A small image classifier, trained from scratch: moe top_k, 42238 training examples.
Rows from block 3 of a small image classifier, named by matrix and row number. Rows with one number within an expert belong to one neuron, the router's apart. Each number is 128 + 24 x the weight over its row's rms, rounded and kept within 0 to 255. All counts start at 0. Numbers have three digits each.
Before each expert's rows are labels from the 100 images, of 14976, where the router gives the expert most weight on average: "peak at" is the part of the image that holds the peak. Only what is clearly more common there than usual is listed. The data: capsule endoscopy frames (Kvasir-Capsule). In brackets: how many of the 100, against the usual share in percent.
# router: router (model.blocks.3.mlp.router.weight, 16x256), inputs 0-85
# up: expert up (model.blocks.3.mlp.up, 16x128x256), inputs 0-85
# down: expert down (model.blocks.3.mlp.down, 16x256x128, transposed), outputs 0-85

# expert 6
peak at: top right (94 vs 14.1)
router.6:141094136099153148164097114088066155111125148131143111190126157111171137087155151143145145142104143136096133169065108082085140152140145166128139112158072131108120098149128084135139088186109148150153144119119102119186160126117122124117103180129119086134114128
up.35:118105120179154111116129140146168085121121092115136125082114112134128088162139120126109106134128146125130103125169132135125131097107153114140111168085159080156133110145145148165117157056116111114137129129168144169102138139127131140151161139137128154167133132
down.35:150119115206135142098132102126129123122186134126088116129138098091122120185158125095164130080122148177164146152121095158108086151153180083149131148153088158167132157102102154096128131123128113118152129101145124115140157160146123152112171087114152135145115165
up.36:120142165156116112114144146162171116125110090120143101118111126168117107136107129115116115131146152118137110120128142108192082095096123086166100141119128046163157140108146145138126137098137111094133160139081169154107123126129168124131146103143101190151124144
down.36:141149127135164102111120146082098129121174136115106120141142094145111134131104136134154127105147129164181133147160136119109110126100105107155124130131144123111123181100154150129153122105133123110120124137171114104109127135131122139103184117088129121125121149
up.37:156118134146109130135133129159195125146116108128141136087125114154069139132106092137123121159145100131130120122173160115182120084082122129131109130033146103123127093111129147135111133112135129107135129146120142161113120128129151138167188130132111147132116099
down.37:114133132148134144156115120109127103128123116121123142144147159121129116128127153132124118181148159141124132152154129117111081129144129133142125052158093156089138132141175129121126159175117114129112112132136119118129152146093146133122134127137077108150125129
up.38:107118138121067117117123141129128104112077103142147133134104055132112090123152131116123168153145140106138115133136146139139130091010118114126121128103131110132136123143126128128124153107116101122183077149125159208158128125157183132153130077132119142143122117
down.38:121122118107169071090128161123106183124168128161138132126111114136149135131118156144135120160135126141074136149164115118112155125193151105144128140138122138132168133101121098131130126159141157135120133132212113067164140115128166137128111134130084132119091143
up.39:132121157177108130122151194133168095127113088085147125102124103147075121120105105122125147132141120114146145093156147126181125063089103093131095109111147088140152132100128129140128163088137147097133117176119154188122101129122145174181149121140128155121140153
down.39:138089131120181126085129151141135113119111122161131124127115120128114107148101138123141097112111129143145097138117091164137101127114132095152143127133135165179121135169119173075096118113155136112168153081132151133109086156169094153131153092138145166134128152
up.40:110094112085134155155083085129099172138141160125126111133111156102165153115146142143155111135112133150103122162105107114082163175145165170127163134140126155123082108131120109118107094164093118148143145098140093090129178124107107115102089160127138083149113137
down.40:146140170099156102147145130072088112085112120127130104179131129118141107108172090102124161101143113145147134149097121114115119115177122100155127107152117158095168129152155083137191094142144142148156119114124098132165100123147143144073125153114119134081135141
up.41:097098100095149151159076088119110169136141166123125115121109151093160144117159146148150108140109140153106114149107106120080161171144172164118155130145136159126070110141126115108095102158091114155134158099143106096122167141109109114104090162125140082160111136
down.41:141136158097139108159142124075091110079126126134137100186134144124136108108177097103132165120135116144158129156089127108109114124169134108146118099155123162084167130134165082142186094158137138158170122117121103130167112120153149140065126166126099128099141129
up.42:134144176131115139113107151143165130116119078127148126109107109146118120135118092106128128115136130129136108130143137135182103071057132096155098127111156066127142132133159118140136154110122100112119137161095171152076149125118160136153146129155130151133161134
down.42:103139137133167133093143139118149101128133118121118136115173119138119120144098096164120154132143127137179110091139140127119113102129145102156124129131166163142090179120158136140136155084136136107132110112143099175063110167109117133120171104107151144062089151

# expert 15
peak at: top left (39 vs 14.1)
router.15:154143128137166099095159125128150123139142140173108126125134126115094089148134129095125118108142114137160140109132100187163101117152108087154155151136130144125161130186160173107129121094162092130132158111137148104123090149137121159113140087092133174101107142
up.0:157163153134127108099131119112145151151141095153107091124109153164140126118139117095137102096126107117118140122114101155144110146153108137178146154149172138115149107159143128154158125121128092090157141105146129113150142109079166141109138125147156175097111111
down.0:135122140141143155169114161078066098086141135102170147158161093116158131113172090148137150154145148115110128108101116085137101142150141136150130129098094121124126136138123059121140107135116155129133146149126132160146146098145123161130114151142083116112130137
up.1:114117097131095153173117137130114124114126134118160151113144096129126129114136107150093157148128130107133126133141164088108134089038158121097103098085112098173130108073120098139102143130092151142119122137113131162138139134129141126177120112155097082187141148
down.1:125117121098083141105149111150143142137122108164107116146119162107095106120166132111130098142098120109108129101111140157161123129136126182169139156159164133128147122175142146138125107121110078103164118105102126151111105103077128143118177131151160151139126126
up.2:109125133108085141143074142130127147119082102098157139094067134146147163100106125133106112146105099063101151173114150117119173126117144147107085112114162091124108127113104105167142136163104135123132133167116129151124155120104152117168112137193134119133138124
down.2:098116090099176136140134111126112168153170131114111128127147157118108115149133162168152095120092142156147151120115106143091119131140163119132171094125132141158113137158165125120124140147103092135131139087176120119089109127156111165088160130095135120124131162
up.3:116077130130116204130118152143116103120126158124151135133109136133130149122119133160112155144132126109109121144117124142120141128075149132087121131096130116134107113114092126146064120133136184122124112154115138126133145157161107072148102128146113136195132134
down.3:124109125096138133106139105128123131142087106135121135140133179103121127139115187128135111122130159140144131149130130127137075114149133137135123123124121139128164149147142119125138124155130112129126140103096105135100115146110126093103139125116111176117055130
up.4:108092085097147116137132134130124120113106097109153126123133098136129156133134084154101132131123148087137121145105146064143186109122138166105115098131138069138141124070143102169104134125130136121138123139122128151132163122132128129126131146125087130172123105
down.4:127141184135159126143090115099113119131154154119056138130133110130129092134111103131129098118120117145136165105106159140123126144119113136123123161123122144127090125124100112102141122101139125079132142119127116118134171135128125118109128120117142109094144129
up.5:086134132128132125164128135164140090139143121092129158128184109150116141126133121128133122139133165122126114134123151143113181123121118124136140119097110119152141157093143102129120140152115148132126104130175117123118126122158128119179120123108144129124065132
down.5:129106068131132117138139131114119109146126085130128166135123097116123144128119127140132102162140125093127133130115134119126128124134145153126123133092112126128084130127142110157127127119120133133128137117128129126081117127074125125069121122132154095132126117
up.6:068118091134092153156099125129107138119111141129158141115134115119093094105152134147129146130143176105137146121108156088129127096113131126084121080129121076119138101118135131147110138137103133126123117131137141136161143136125141114205108097146108125135145138
down.6:129162138037117101130114107135149185094123132146110120149137151126119066134164133132118138139114105146130163115149143156111152127173150132098157132061143106141157122134162086150157131121164074149120138120130091136104096160101122119108112073131128140098090107
up.7:130105119119130128153076146120100121122112138132149139122108118136142144121113130133117131132129091121136130163120150127125122133091126165107134120107115094127149102113128107149111106117102137138137112132137140114145211113103119111166110136132097093184117113
down.7:136159130121123150115158091127136149152141124126062150129136133096146102105116097134151071128131080087102114135157118149103142135136139152093187125150115138087117117092137136125146137129099106119134123093119104084095144157095136149131066154120159106132138136

# expert 8
peak at: bottom right (40 vs 14.1)
router.8:150147116145123107096158114120134122138156140159122144141141127081109090140154108095156126115147102141164159111155127164151094105153112087133161163101115148120161122149136134125138103102179102161114158109127132107116080121153114159104119090110143166094115155
up.0:135091138126122166127135155122103134120125122130129127096132132135123125133130124144098146157148119154175109154114119129136131143087121107120155130102122119123032125131120147134128126120132159146131137131121205135183124118137113170136136129128121140146139189
down.0:120123127131134086125122140078134128140128123090123136133176144133162131135131097154128141145118124133130129116122047112119134079124134183130087125121126129098117144129133102152110108126118120120123138174187144128155133092169157156168132187126131129131137156
up.1:122101096157128135143132133171043131117163128118125143132126127152124131119136142163121126172123125171125130129201131104100082133079140135108163120108099115174115047131130114130094118130133124142116104137126128135120127105138139140150151113108120131160137128
down.1:122177118132121103141055153096129141131140082081122093118103126125145160100155105130182132135132113131130125188132110127142153117124149116146185130126127113123116125144182121120112132121146134160137121152131136157138182112135126136120139127119163159133123156
up.2:134113121102105112133128089142118162163118177128108129145169159102121122147100169178115149147111169145108100152131160124147132148141151157087133121138130170139107142126141150086094132124122127143149093100122091100102126189119116087114137150103107104140107107
down.2:124148119154176122143144135105108119142152170117136149147186094148128146136132146155129155119143160145133121096130114089128077102174138093121177084119079144118135128124135131105132142157155145118099168122146138117138123150164122152087121100099091117092134127
up.3:095130101134123135185117144152156102147137134082122148095114095164112161124100117146099121131153148134139089136146156071118104113064162118132096110134158125154117147102138123125099172109061138117115141136138147139117174142136173137134138131129130101186156140
down.3:130139157106115132105136154116099161126063163162170133170118139129162115119139128125134164142088085105108163116079113156101146126134110140122167137106081107164130101156112105121150105138183111103137158115118145111135123154134080107132102102139118125079132117
up.4:075104130111114128185123137135116123114131102117119139122110119184148112127096123190112124146143139113133093166127163106124152100016154125127108122077143088139117121111146131154117177110101160132125102164120137160123158115132145130176149134158125092193140134
down.4:135167133108137139119102129142125177139111118135178099130080120138158137129131117112169119135121100106110173130133142156094177151092124125125151133112143094131074136097097114195145107126149122120120124137145132106134141115125089133140128142158165082119147140
up.5:103095124130130141177108146151125129151126114125149121106126133132119129117088147126125114135109142123153060139115135075128143126099166133124084121120145085139104117092124125139087171122098145132136111146135150147109138125131147109156123129137128121158135108
down.5:131139081119157104131117120124111134121104116141168129131108112129131112112149109119122122126118143123104143136120143121162103136124102147121119110108133110100091157218179106125135124140151097163118154166148151141166134128145156145152121105133140140237151147
up.6:102075129073085125124116136157108113140124122131129127113125156122133131124093125137096152134129132124128108151102115107136131125060126138130117136154118115123107111141121088102098126143105154135179106130141152133136197121126140125133115174137087098197129128
down.6:204112115133128151143130127131131134095187110125128098133129133138126162136120126132132083128109135131118124185086075163129175142132062160134142191139107132109130130131091132129118106127175129110136134150126150103136143135138050135125105148150116157151144184
up.7:129130128128145130131110116167114100130188127119130124109159157123093114153054133153092119126126127125154050129172135129070134108081137105165079143079127130137126131134127115123053123129113141135125093136125151162127126117129126140156129099130118133135129142
down.7:082132124081205123124131131128112096114114188146138133137121118132133175124122123113123132132149113136138134156114122129125135129122143134126159111128138116112102119126147132126128121140154122122141126125083133134182142126168113130127127116100119128166160115

# expert 10
peak at: top left (34 vs 14.1)
router.10:147163117128156089089168122142157127135143139186111132110132119122099099138134118098121109100144117130159136092132099184153109116162108089137151150142119134125162151157142163121133130096160096146131167108128143099126097152139121145117129089096132171090113161
up.0:115112135105125127133117119131130089117129138125130116151123127142139142118135126150110132148128122111131101149109112094122115131102127129143095129114123113131106123134132057133109139142119134128141138137136161142121200141112126135155102146133131133167151121
down.0:139096141138130122114129139159115115069135119167096122168197137124141109150120094130234152163126121129143118107138114122114094137115129124149118151125131135129133096131125139133110105117136096078165121097097084110111140106136111127141166100112140133127137213
up.1:136096119122103175129142176140118113143138086172125115142156122122183135119113112200136126119145139135091127137140119126114139128109116122123143119104137104139119090122124123171122121130121108137119096162135116138133118128122141149181119135154123118130165118
down.1:123149118096116128185132057151095112084125136123186075122120105149143159144099148111105123128117127132126131117138116133152139098146136117134133135178127191128157122121128136120121152179117121146135140126136136136146154133129126133136134126092124116131157098
up.2:093116132109118144135126151199121101124121114126127127159111084126170086115171142118130118125138111122135134147103160091085128088119112143144113101134122073143097136118112113155129118134088145137167071117169151182110183122134128124174113152126149112138152113
down.2:153127111140135124124106112118151138135146124159065145115123172119126097122105166136131120053137121149116127133133133092128042114134119123115174145137113124095115094136136096131085197104113120123141134133119104138154139148138186115144113132116109114119136131
up.3:106151152167111148141108137131120132103148084071130117115080124132165152125144110104179091124133077127115144110167152099121197146126107122140120151110155111140101131085085115155146127108096159097108119143079103124111150096091120124143111130174163134120119127
down.3:083077125139107147131121120151173107135091139134130149096166164125111114149109142142088167135126164118150124105087135126148074100143157137103111111130154137182125140108126145148111158133116145125156130144122116156111097159093145099142157110137100123106142165
up.4:131140153104135136138114111139142127133123152083134142116115143124106170120083167142107140127141115121132135106127162108122144099126106135064102066150121130112126165074107113119118138140117156156115125143090107122106125146151124080137106165115090112134119100
down.4:114086130141161165118144144103097112120119176134151122148179146151153109130172151135141130146141178133134111104092089090094090130134161112131125150144112154161105114112127149092108130125133157133148136147156116122191114140121125170138125106148132112116151174
up.5:121079140122108192167112132120118138127103129137138106130134135126140103113147134133124139165111123111122129125125149090132122093073150147127123121127123108118124092149131113150131120151074115134134050176158108139144153121122152106163126147145122090167142103
down.5:114136133118173150115109083106107163128190118096130110150114125116157122103146117112197117120130121146184148141150090152109148162175109124131166148116111116122139102153131119122161146115150105138149124025126132066126120122127145149073098137113135155094108132
up.6:121117107118151148149115136138119119158139144081134174100097103133135154144107130148147103134108092107140119145137144123061166077088111119086136103110134115122112151088071127144143119139127165133125132140129144117093134132127082123157105132131109114147141136
down.6:133104123147143135099127149128108077115093156127175116140127119095127104122157138133147145142137127130136107097118101137097120149135131106119136152113098155153111127158113147115101109138162133140145131139105138118139070167140128154137126102130145131135142183
up.7:130110127124078133144106113138159122170115138116118118089119160131114148117071163163130106155087116120091159140129169120109154162132113178092123109153192114100112152062084153161118113126097136119152082127155091109122146130084120125148142156154133108131117136
down.7:167134146111130100112124148098098121090086091110143107137093131098151138066124107086128146099127106114144133166144163171143119123152086134152079137144114123091138142150122104140148078125144123145145138145094145171148104087156177184135137157116144167112121132

# expert 12
peak at: middle right (28 vs 9.4)
router.12:167135146178160101115145139110126106113101150097122104132133127065101118125119154129144163105141119160146138129164127158120145130135103122121125135142100155119144169128094155090100097092157161111125127119107152111128098138159101119131115134096118135131088103
up.0:130075129110156231121123132142130147129129128126129124142123131140133135125126126127096131125117122127145082144153127125134111135128167134135121127105134124127129130102176127114115126105091126161156087109145143157082156124173112125141144134133121091127116136
down.0:113137158130098226119140117158169105120113131078135101096134132149130113122152156098137098122126125149139134118114154132122127171133110128115087123144140105154093133123126121115131128143137146132111150097140110142123145137112133140154116164164133110191114132
up.1:146161133157162125122138156127154126149128160131113140096115122128129173149117155118166113112141110136128136145147109140120149139145109101106113136148157168110115167116091171095119111063161150095120149147169153094127112155142080151148134110147136128108124129
down.1:128132141160132139148119154150163118132106149137154133113143122176105172150108138146088150134162175113143115104105144087193110093099147092111100096132151137105116115116127153129091176112139132081100155160090137162115123157125160101127156109122093127157142112
up.2:108105130120057170125125129163155082128125122133124135128139135179129131128098123125129128173125143133129111118124140130130123138094154139114130137125163121133101088096153132114119138113099121116130091129148131134119150118113120124141136132113096101171128144
down.2:132118132123125136113106104118112136127084125164130143130112115119138127117117166172141130163109103130108182126130153162130132151142131132098153113085147102136047127140095115143118124152103094123125119101156130120106177137075091132146134120171158136120109120
up.3:128117100161151131131127110169163106150133177099100163099164115143097152173091200167111116130152175144144078134139136129084144148136133116091121093131124158134105140089124171087066160108122164124100126117141123107121130191141103105128125133115102103161111126
down.3:144172121154101122115139123156184124168157179145108134087160118176084178170084157153095112141145178128118133088142152099152105125144127129100119115156148136137127142089128161111107153088108132085105127138122094128122135168094126082128159141107112111155112139
up.4:144138106154155125112146117150160117157153170118086142088156113147084137175078181129140111120156145165150118136166103141101150135139114112086141114147138175117121161095123185085096137080145159126085111118154119098112113175148069111122133117115108129136106129
down.4:113148107156125148127155124169167125155134170163125154107178131167104145172124155156084123136168180120154106082127149105147078089128146107089114106131129159136125133086141153109108168102132140118103145131128110142111123178119128093102152105109098113137115143
up.5:132127124102083115106142112135139147128122077151106108108102161150095090097122108110139083120118111150127138141135137166152119131132128136153095178135164110111150124130145130141147134075100079116142108108125100144130122079087172129118178122133142135135111151
down.5:145113142125133101129105144095120124092095118163160110181116142117158147084162137101112134103100119099141134151076119147127157096145122128124107121167120083126159107143114137150142118150194125164131179160112127105157063151152150125130114159117108164104153157
up.6:148134127133156116133124115135131113127123167086124127121146118140105178134076180130120145112158152151135107144142143110096149149132116140080099094151109151123107158061111131092092129098127183132093122130110124101139127133145099083131118162101094110152103107
down.6:124172121136130120112157108173177147164151157146090141094159141181099152178125145142113092109185165153147106074136137102133096115157129105104130097143147175133125161094150159098131172085135118101081140108134102137095130182124126110086148121099115116109119130
up.7:165129122117108123142095127093136162093099091105178090118098135112135164056143102105115143118138105106111160124155147124155100114129114145158090143134146087112146128110081098172143100116120122113142164154096123139144112091121209128154168161147150161125135135
down.7:153161168114143103117172105147129147095104130138108098164119134148136133132143132093103127094153127141170107126109125133173149127132112095138106159148123144126141149122137148108109133102172128107126170126080113094122080151145116094116129135106131143112115111

# expert 2
peak at: bottom left (35 vs 14.1)
router.2:149143111131166107110147167106121106130164104166140128134119098113136128107160104091141123105139111111149151120114074180157096117139115094184149160151116111104156134187136139158151103139159087126135163139149172120117109105150142176125146087127152166108144162
up.0:118106123139131133168123143123113123111111146132145152132173101142138117113145135131088148148141175137135122123122125104124147106102131116127111121031109092176108093093079109136103141135109160133141130171113133148170135143139144115157130124150114123154146117
down.0:112088122093118109126147098168142149158134148162099096128137144138106129182133128101125125117133132138133119108095155151127098173143119132117164152125114138175161114128189112041106140135125116153138151114131108120133100132095120080036138142176118123136166135
up.1:111127130130099136161138136133136108126132125118112127117114120153123146133116150157076123136130154096146117124131133094131125106088150125072097099107147089140118138068134111174115140111089151114141087159138147143131177114130148072164137128133099110175134132
down.1:117120137108156109143162128144181156150150127143107119151129092121100127115129093111117151140136122155094138148157125147150128155114119139110127106112121100161157096135212175118116126117111118124100120119151145101145107125175165108105143129114058173156129112
up.2:129083133096133123157114153173129127138125149122123127122128125114115135122126136137116163182126127131222135133157128113149139132052125130136111211012113119158125130119117131121121129122092080119159115134117136124128144135135142131147127141166129102160134118
down.2:142140110119187134132148077131137116157122127109088151119145098098124148126140125138202124127128108133194129121147137133146120134133130134034182135130135182140122129130126122130141125124148125127099092116120144142054116122145136147151134117152137163105126134
up.3:089086126108105164148097130154152114142132123099142132122115147138113169126097157168089111182090133114104131119132143091127148126087137200093123097143142124149100139098098125138114147134069142141141125140124104143112170126099135098161129151149113114171145108
down.3:099156123137090126173121123165125115134129116123126160094105118159105146134120116133087117139156109101119141142152158111156122104102109097116150127132146098131129131130147138133106144126124145124135118144129193124138150123117121041121105131160136141173165131
up.4:099072132123129155151127138128125125127148127109132125132124148148117135121084135156117125168119141126128133144132167084098137122069127127130095141125129125141105138125123120152134126133060178132147101190124115184138166123127134136210128143127111082123123160
down.4:157145135071132095175141160128181135158138072119134118132134100166136140138139136148121114126111143137138096135121174149119150144137107100119133092078122128101132131134133131121122130157112152116087131121114095125066120134119115124110126123117113108141121119
up.5:102119121144139172146105172105116101106140118125157157119116100176160155130134117124126130126121144119138124167101091112139121136080130104147109129126142125132069113135086151123124128117143164097126132155166167131128134147147129142150144108210124123142189156
down.5:134120134131082132147105134114134126136120114098136146125117126105131175099100133156136172149102125130096166143150145136114122140166106165121134133163133116106116117124095112156141117128115144106152089137127100133145143099091105134147132153134139113112095129
up.6:127104114127120182125109137135128120129117130120161102117128126146144139115116130143116146153137140082127111119131129099149151119091131120113113108110121110121151116106117130121108143117123143167188025151132145158128151102130135125167139143161114118148152139
down.6:180144182112120128100132103131154140146099130167107118130116151131115103078158112123138165144119102151031130099130136135137122134136108164110167152147112142130182129099148091129158139126121107118128115113126126109130154138153126110109094148098103133128116128
up.7:101050152134122199148087142137132101131121133137137105099144132152119121113126093141132149169114129118120119121114131124139126121091137139108108117091125102138110124099126133118128137123121159127148110162126134136128135126117123118176127126143112060144164162
down.7:135146089126145095125136127124131170146128146186116165148189126140123085131138151150130143118127110139124171091126137126136101095148134073127188119117134157125138099179156123125157116171151059113121134115144110124118111141084104121099120128123089114113126113

# expert 11
peak at: top left (39 vs 14.1)
router.11:155159117134159079090172127135149132139139124192116130131140119121106093137132131106121099101145116125162135121140100185155106106151098093147157152149123139113172125180155163108128123096154100137141153100145159104140102145141126148105128083108127171097119138
up.0:130090149115138131136148122152107140126091127149148117143113152123132094125131152137108129155103106106109123133108145137116162126126119153120107133104110107136131106151120133102104115141131143180163106139128126128164134164146114106162082160151100127136126101
down.0:095102087161109128124143167114116082114129144169134152118151099115135102117124099149143192146145148125124144109131103120168111110138164107157118137090142128137114096145134129145115150107118142116123150137155143137130133147107111145150169081145142140096137166
up.1:098056114120110161161119120156126132132140137123143138119122146112112136115087128147120126137134140136124125133140169112076131124104130140113121130129146094110095139110116103144096133128115188155154101201125126122142159133137121117185147140142097107194110126
down.1:119100087142102157113092104187190119139113126109107140105140186118120122066177108127127123133119142142135140130133152098104134141122141155121161171156133127137108115113136141112125138111092137116121120115128107113127133065113117134149149136121163111164126156
up.2:104110082095086159167096105156150150136142107146154151109113124133134146097133133154088111155094106077119129148141136125138124141061108139099117101093145072116127131094133133152115164110079119165156118135124135113137184126141168099173116130175134126186143160
down.2:141161110136163067123162118144145163160159169119090097115142131167097079143122133127173114139140138154172133116146157144084138107124104094144130118105136163198149130134150133101129156108135133150106115082157144106100097155131102147105162105105137120140116150
up.3:129114129107114145177121111111109162100133132120148137159145144121110110097173155141129163130151116103145171104153174100125133102110118137098126097104126104113139137100086091154145145126116159158150088173107117178148112128147146122140121132148100111120118122
down.3:103107116138131126130115119121108155150128147121097153144165120141147119124123156168092103143140128127131107089110119105132093113125171119126168155091145136110133079102144102149126176106111090118148093078119155127130141156053122131123132108151136102149109134
up.4:116068139111114120177129124116116122125118140093128131149122135119120114108134141205128154171101128145132134154133137084076186112096128148091082116100131131120133130120108122125120113145102196143148112170150137133138142119147132112164124145125094070164128124
down.4:170111123145096120112113180143101110123133164156145133120104112107127197104102113121140096113176110097149137134125104144120120131110116141142121138159137100115099153135073178109141115129148154094102117156142145116129087108133122142126140107116118173112144143
up.5:145143174110099107114134139100098120092093115168149099168107147136159104077161116094122144125116094076113176135082128147133122116143088133149132150129116085116160108144127098168144092127147118139180121147115119137184121090110151127130104157162131151104124122
down.5:102093097140147143132102176093110085119145124077126145105140099147152156134121102147171138140158130164118131103152127091099113124130152093142136143102145125122091129115091134137134150098107158095114121129153128132123159135103127181139152119138159095110137169
up.6:126094138115083117132118126166140158136067102139137130125083148118141106124130157143086125142099130095106112140105157128146153108118150151114108119106117101140152103138152120128096146144092110167149109123129158137119152139106152075140107129140108123153137090
down.6:109164115163128121128137146095102101107146130156124163152162090119138122157137088162117172150139156139129141106107111115141051110146150102154150116136113171131138107178174140136149156111132113129118159092175147117143133159097124162103174096111138144088136152
up.7:142129137116139115147129142080064137092075097132196122172098134116152116083147103129095173134129087076130157147093144127118136093132112109129078109110084075104146112149118062169137083171137137145162139181118160161165116107151151140146093165136106136130125105
down.7:107081122149117156126128152099102085148141163133107117118134116142144125163098117146196157162113143157106128121105093142089140180152157130144140173130146152141075097142122164123105114114122148102131133107156136088118128156087105146125161117137174113108145166

# expert 5
peak at: top right (33 vs 14.1)
router.5:157147114149141088095168117122154110108145144170096129137142134117094073127150120114105144112157148145164136138131082188149092118159111099138137141139126158117181127166138177126138149095162094128133148118143121116124089143174126155105160102116136169098098134
up.35:067105146146119123138115125138122116133128124124126139125107119142098107105116129134128120132141120093171093133146164119126136128074166102104065117129117087124120119175107133168118162077119110137157087130143165159126134133212162142134127132130119120183144145
down.35:161128122149173140129109130125108116128161136090133113107127113129134154145123167117157128049144146153130147154117110120094186171205073144130127148129121125141091112111113147124116091174091133111105146148141138145126109132130129139142115169142140103089120133
up.36:081073126141094127179129150132081180105126141154145174139108103134124113121136107155119155127094135133118133149100137117115170121078182121125131125105131103157063095123115130132115133145087150131119107167119170141137148109131152129164112131155118127192151109
down.36:147071133124128126133102104117130128115134121127105116108181109125121126113115116117135138120135129095195117136152143171126087131139114134148134126102135126122133125137094126172124150042099123066117167134118130119143129125150128139119165125118125133163073165
up.37:107059117123120141170137154172101114134134130122149130112135109130153125110081149176085162154113168096115132143126134095091102118068128131114110104120108079132134096104101107146099126125086165135138116131117155126141160121130134109182122134138113101151132113
down.37:080163131142153118133129114130132149107122113108105156131154138116148171127119115149123105144106157142140122166143146107130144139155124111093149159092129134109114119130158133119140089069118101107129154101129104085104173144078134076124086163089132133123158107
up.38:061075124127114110155121125129107118087172111133136129124115137144145105137105119145088116119119128124164137157136127101088115093091130110156137131136125109154140123122129112156145153124073142153161111127135125123125163115116149151122132129152141119165124169
down.38:137143112093129081123075125117136188146160117137146145125099131117104135128138125161138156120147110145139132176141158130217156123131141125147118152111140140141140087108132096144113068108119119120122138085130144119101141133102158068105110160151120116147119089
up.39:112113144143154158147143179125138103103143106074134108131151115144106128156122140129116125127163152155151086108144122059111100064082154089142101100128117127182104133102114124100110169110129178112096124180135162180132118120167129154149149112133137113145151125
down.39:118125123159128128109138147123146121093110120160139150140153135168108124130113121144095169161107153115167163088078128123172113085143138115130117107109125124139142147122134133166165157137151133097120145119139122148110091154109108117107156090141094155074148147
up.40:111113111076131136170093116125109135096126136129116197152132133108145104123118130146118155166121126126156127155104160117141121105097134130114133106102111138107131125145144109136117127166101091161138131128111137132098150170143115098126118128136103098165151137
down.40:146193103144166071126158133120127140104191164129149142116138085137101147139136136147138120110151116176157160120145124124123134154168112149106168148108144146105144135108148132117148109117143119152071176103108121097139123125131109119078083133097114126119138117
up.41:115101059142082123130132144148117126121115153118131132141148144163114102151108134123127136121114121097106083149128126117115108112132148145098108123132126135129106107122115103132131174135081149130118090135112139127120127116140136167144121107115124132167129163
down.41:119238146112123097133121128166125138136122175168131115062118135135129138095141084110145100106118092140123129108113156119091092139120141124103115175145159135089116179116143138132095112141122140124136122111114155117129082143122087126132108100118146157143142116
up.42:095129126092139168156077135136114147134126124061127120148112137111141132119142169136166128134123075122132143140108126134088186144111118151126136110141126120153079154103094118136123110187115123150132132193132108125077144128152090121167095159166150117127144132
down.42:127119140178173128102166116144141133115106188136128148145165120134149131151126123133133150124172163157147090097119090123152134094130152072106124134088120168159127112131142145107122145087166124102077140100106122113105098160105089112100128098109099131119085098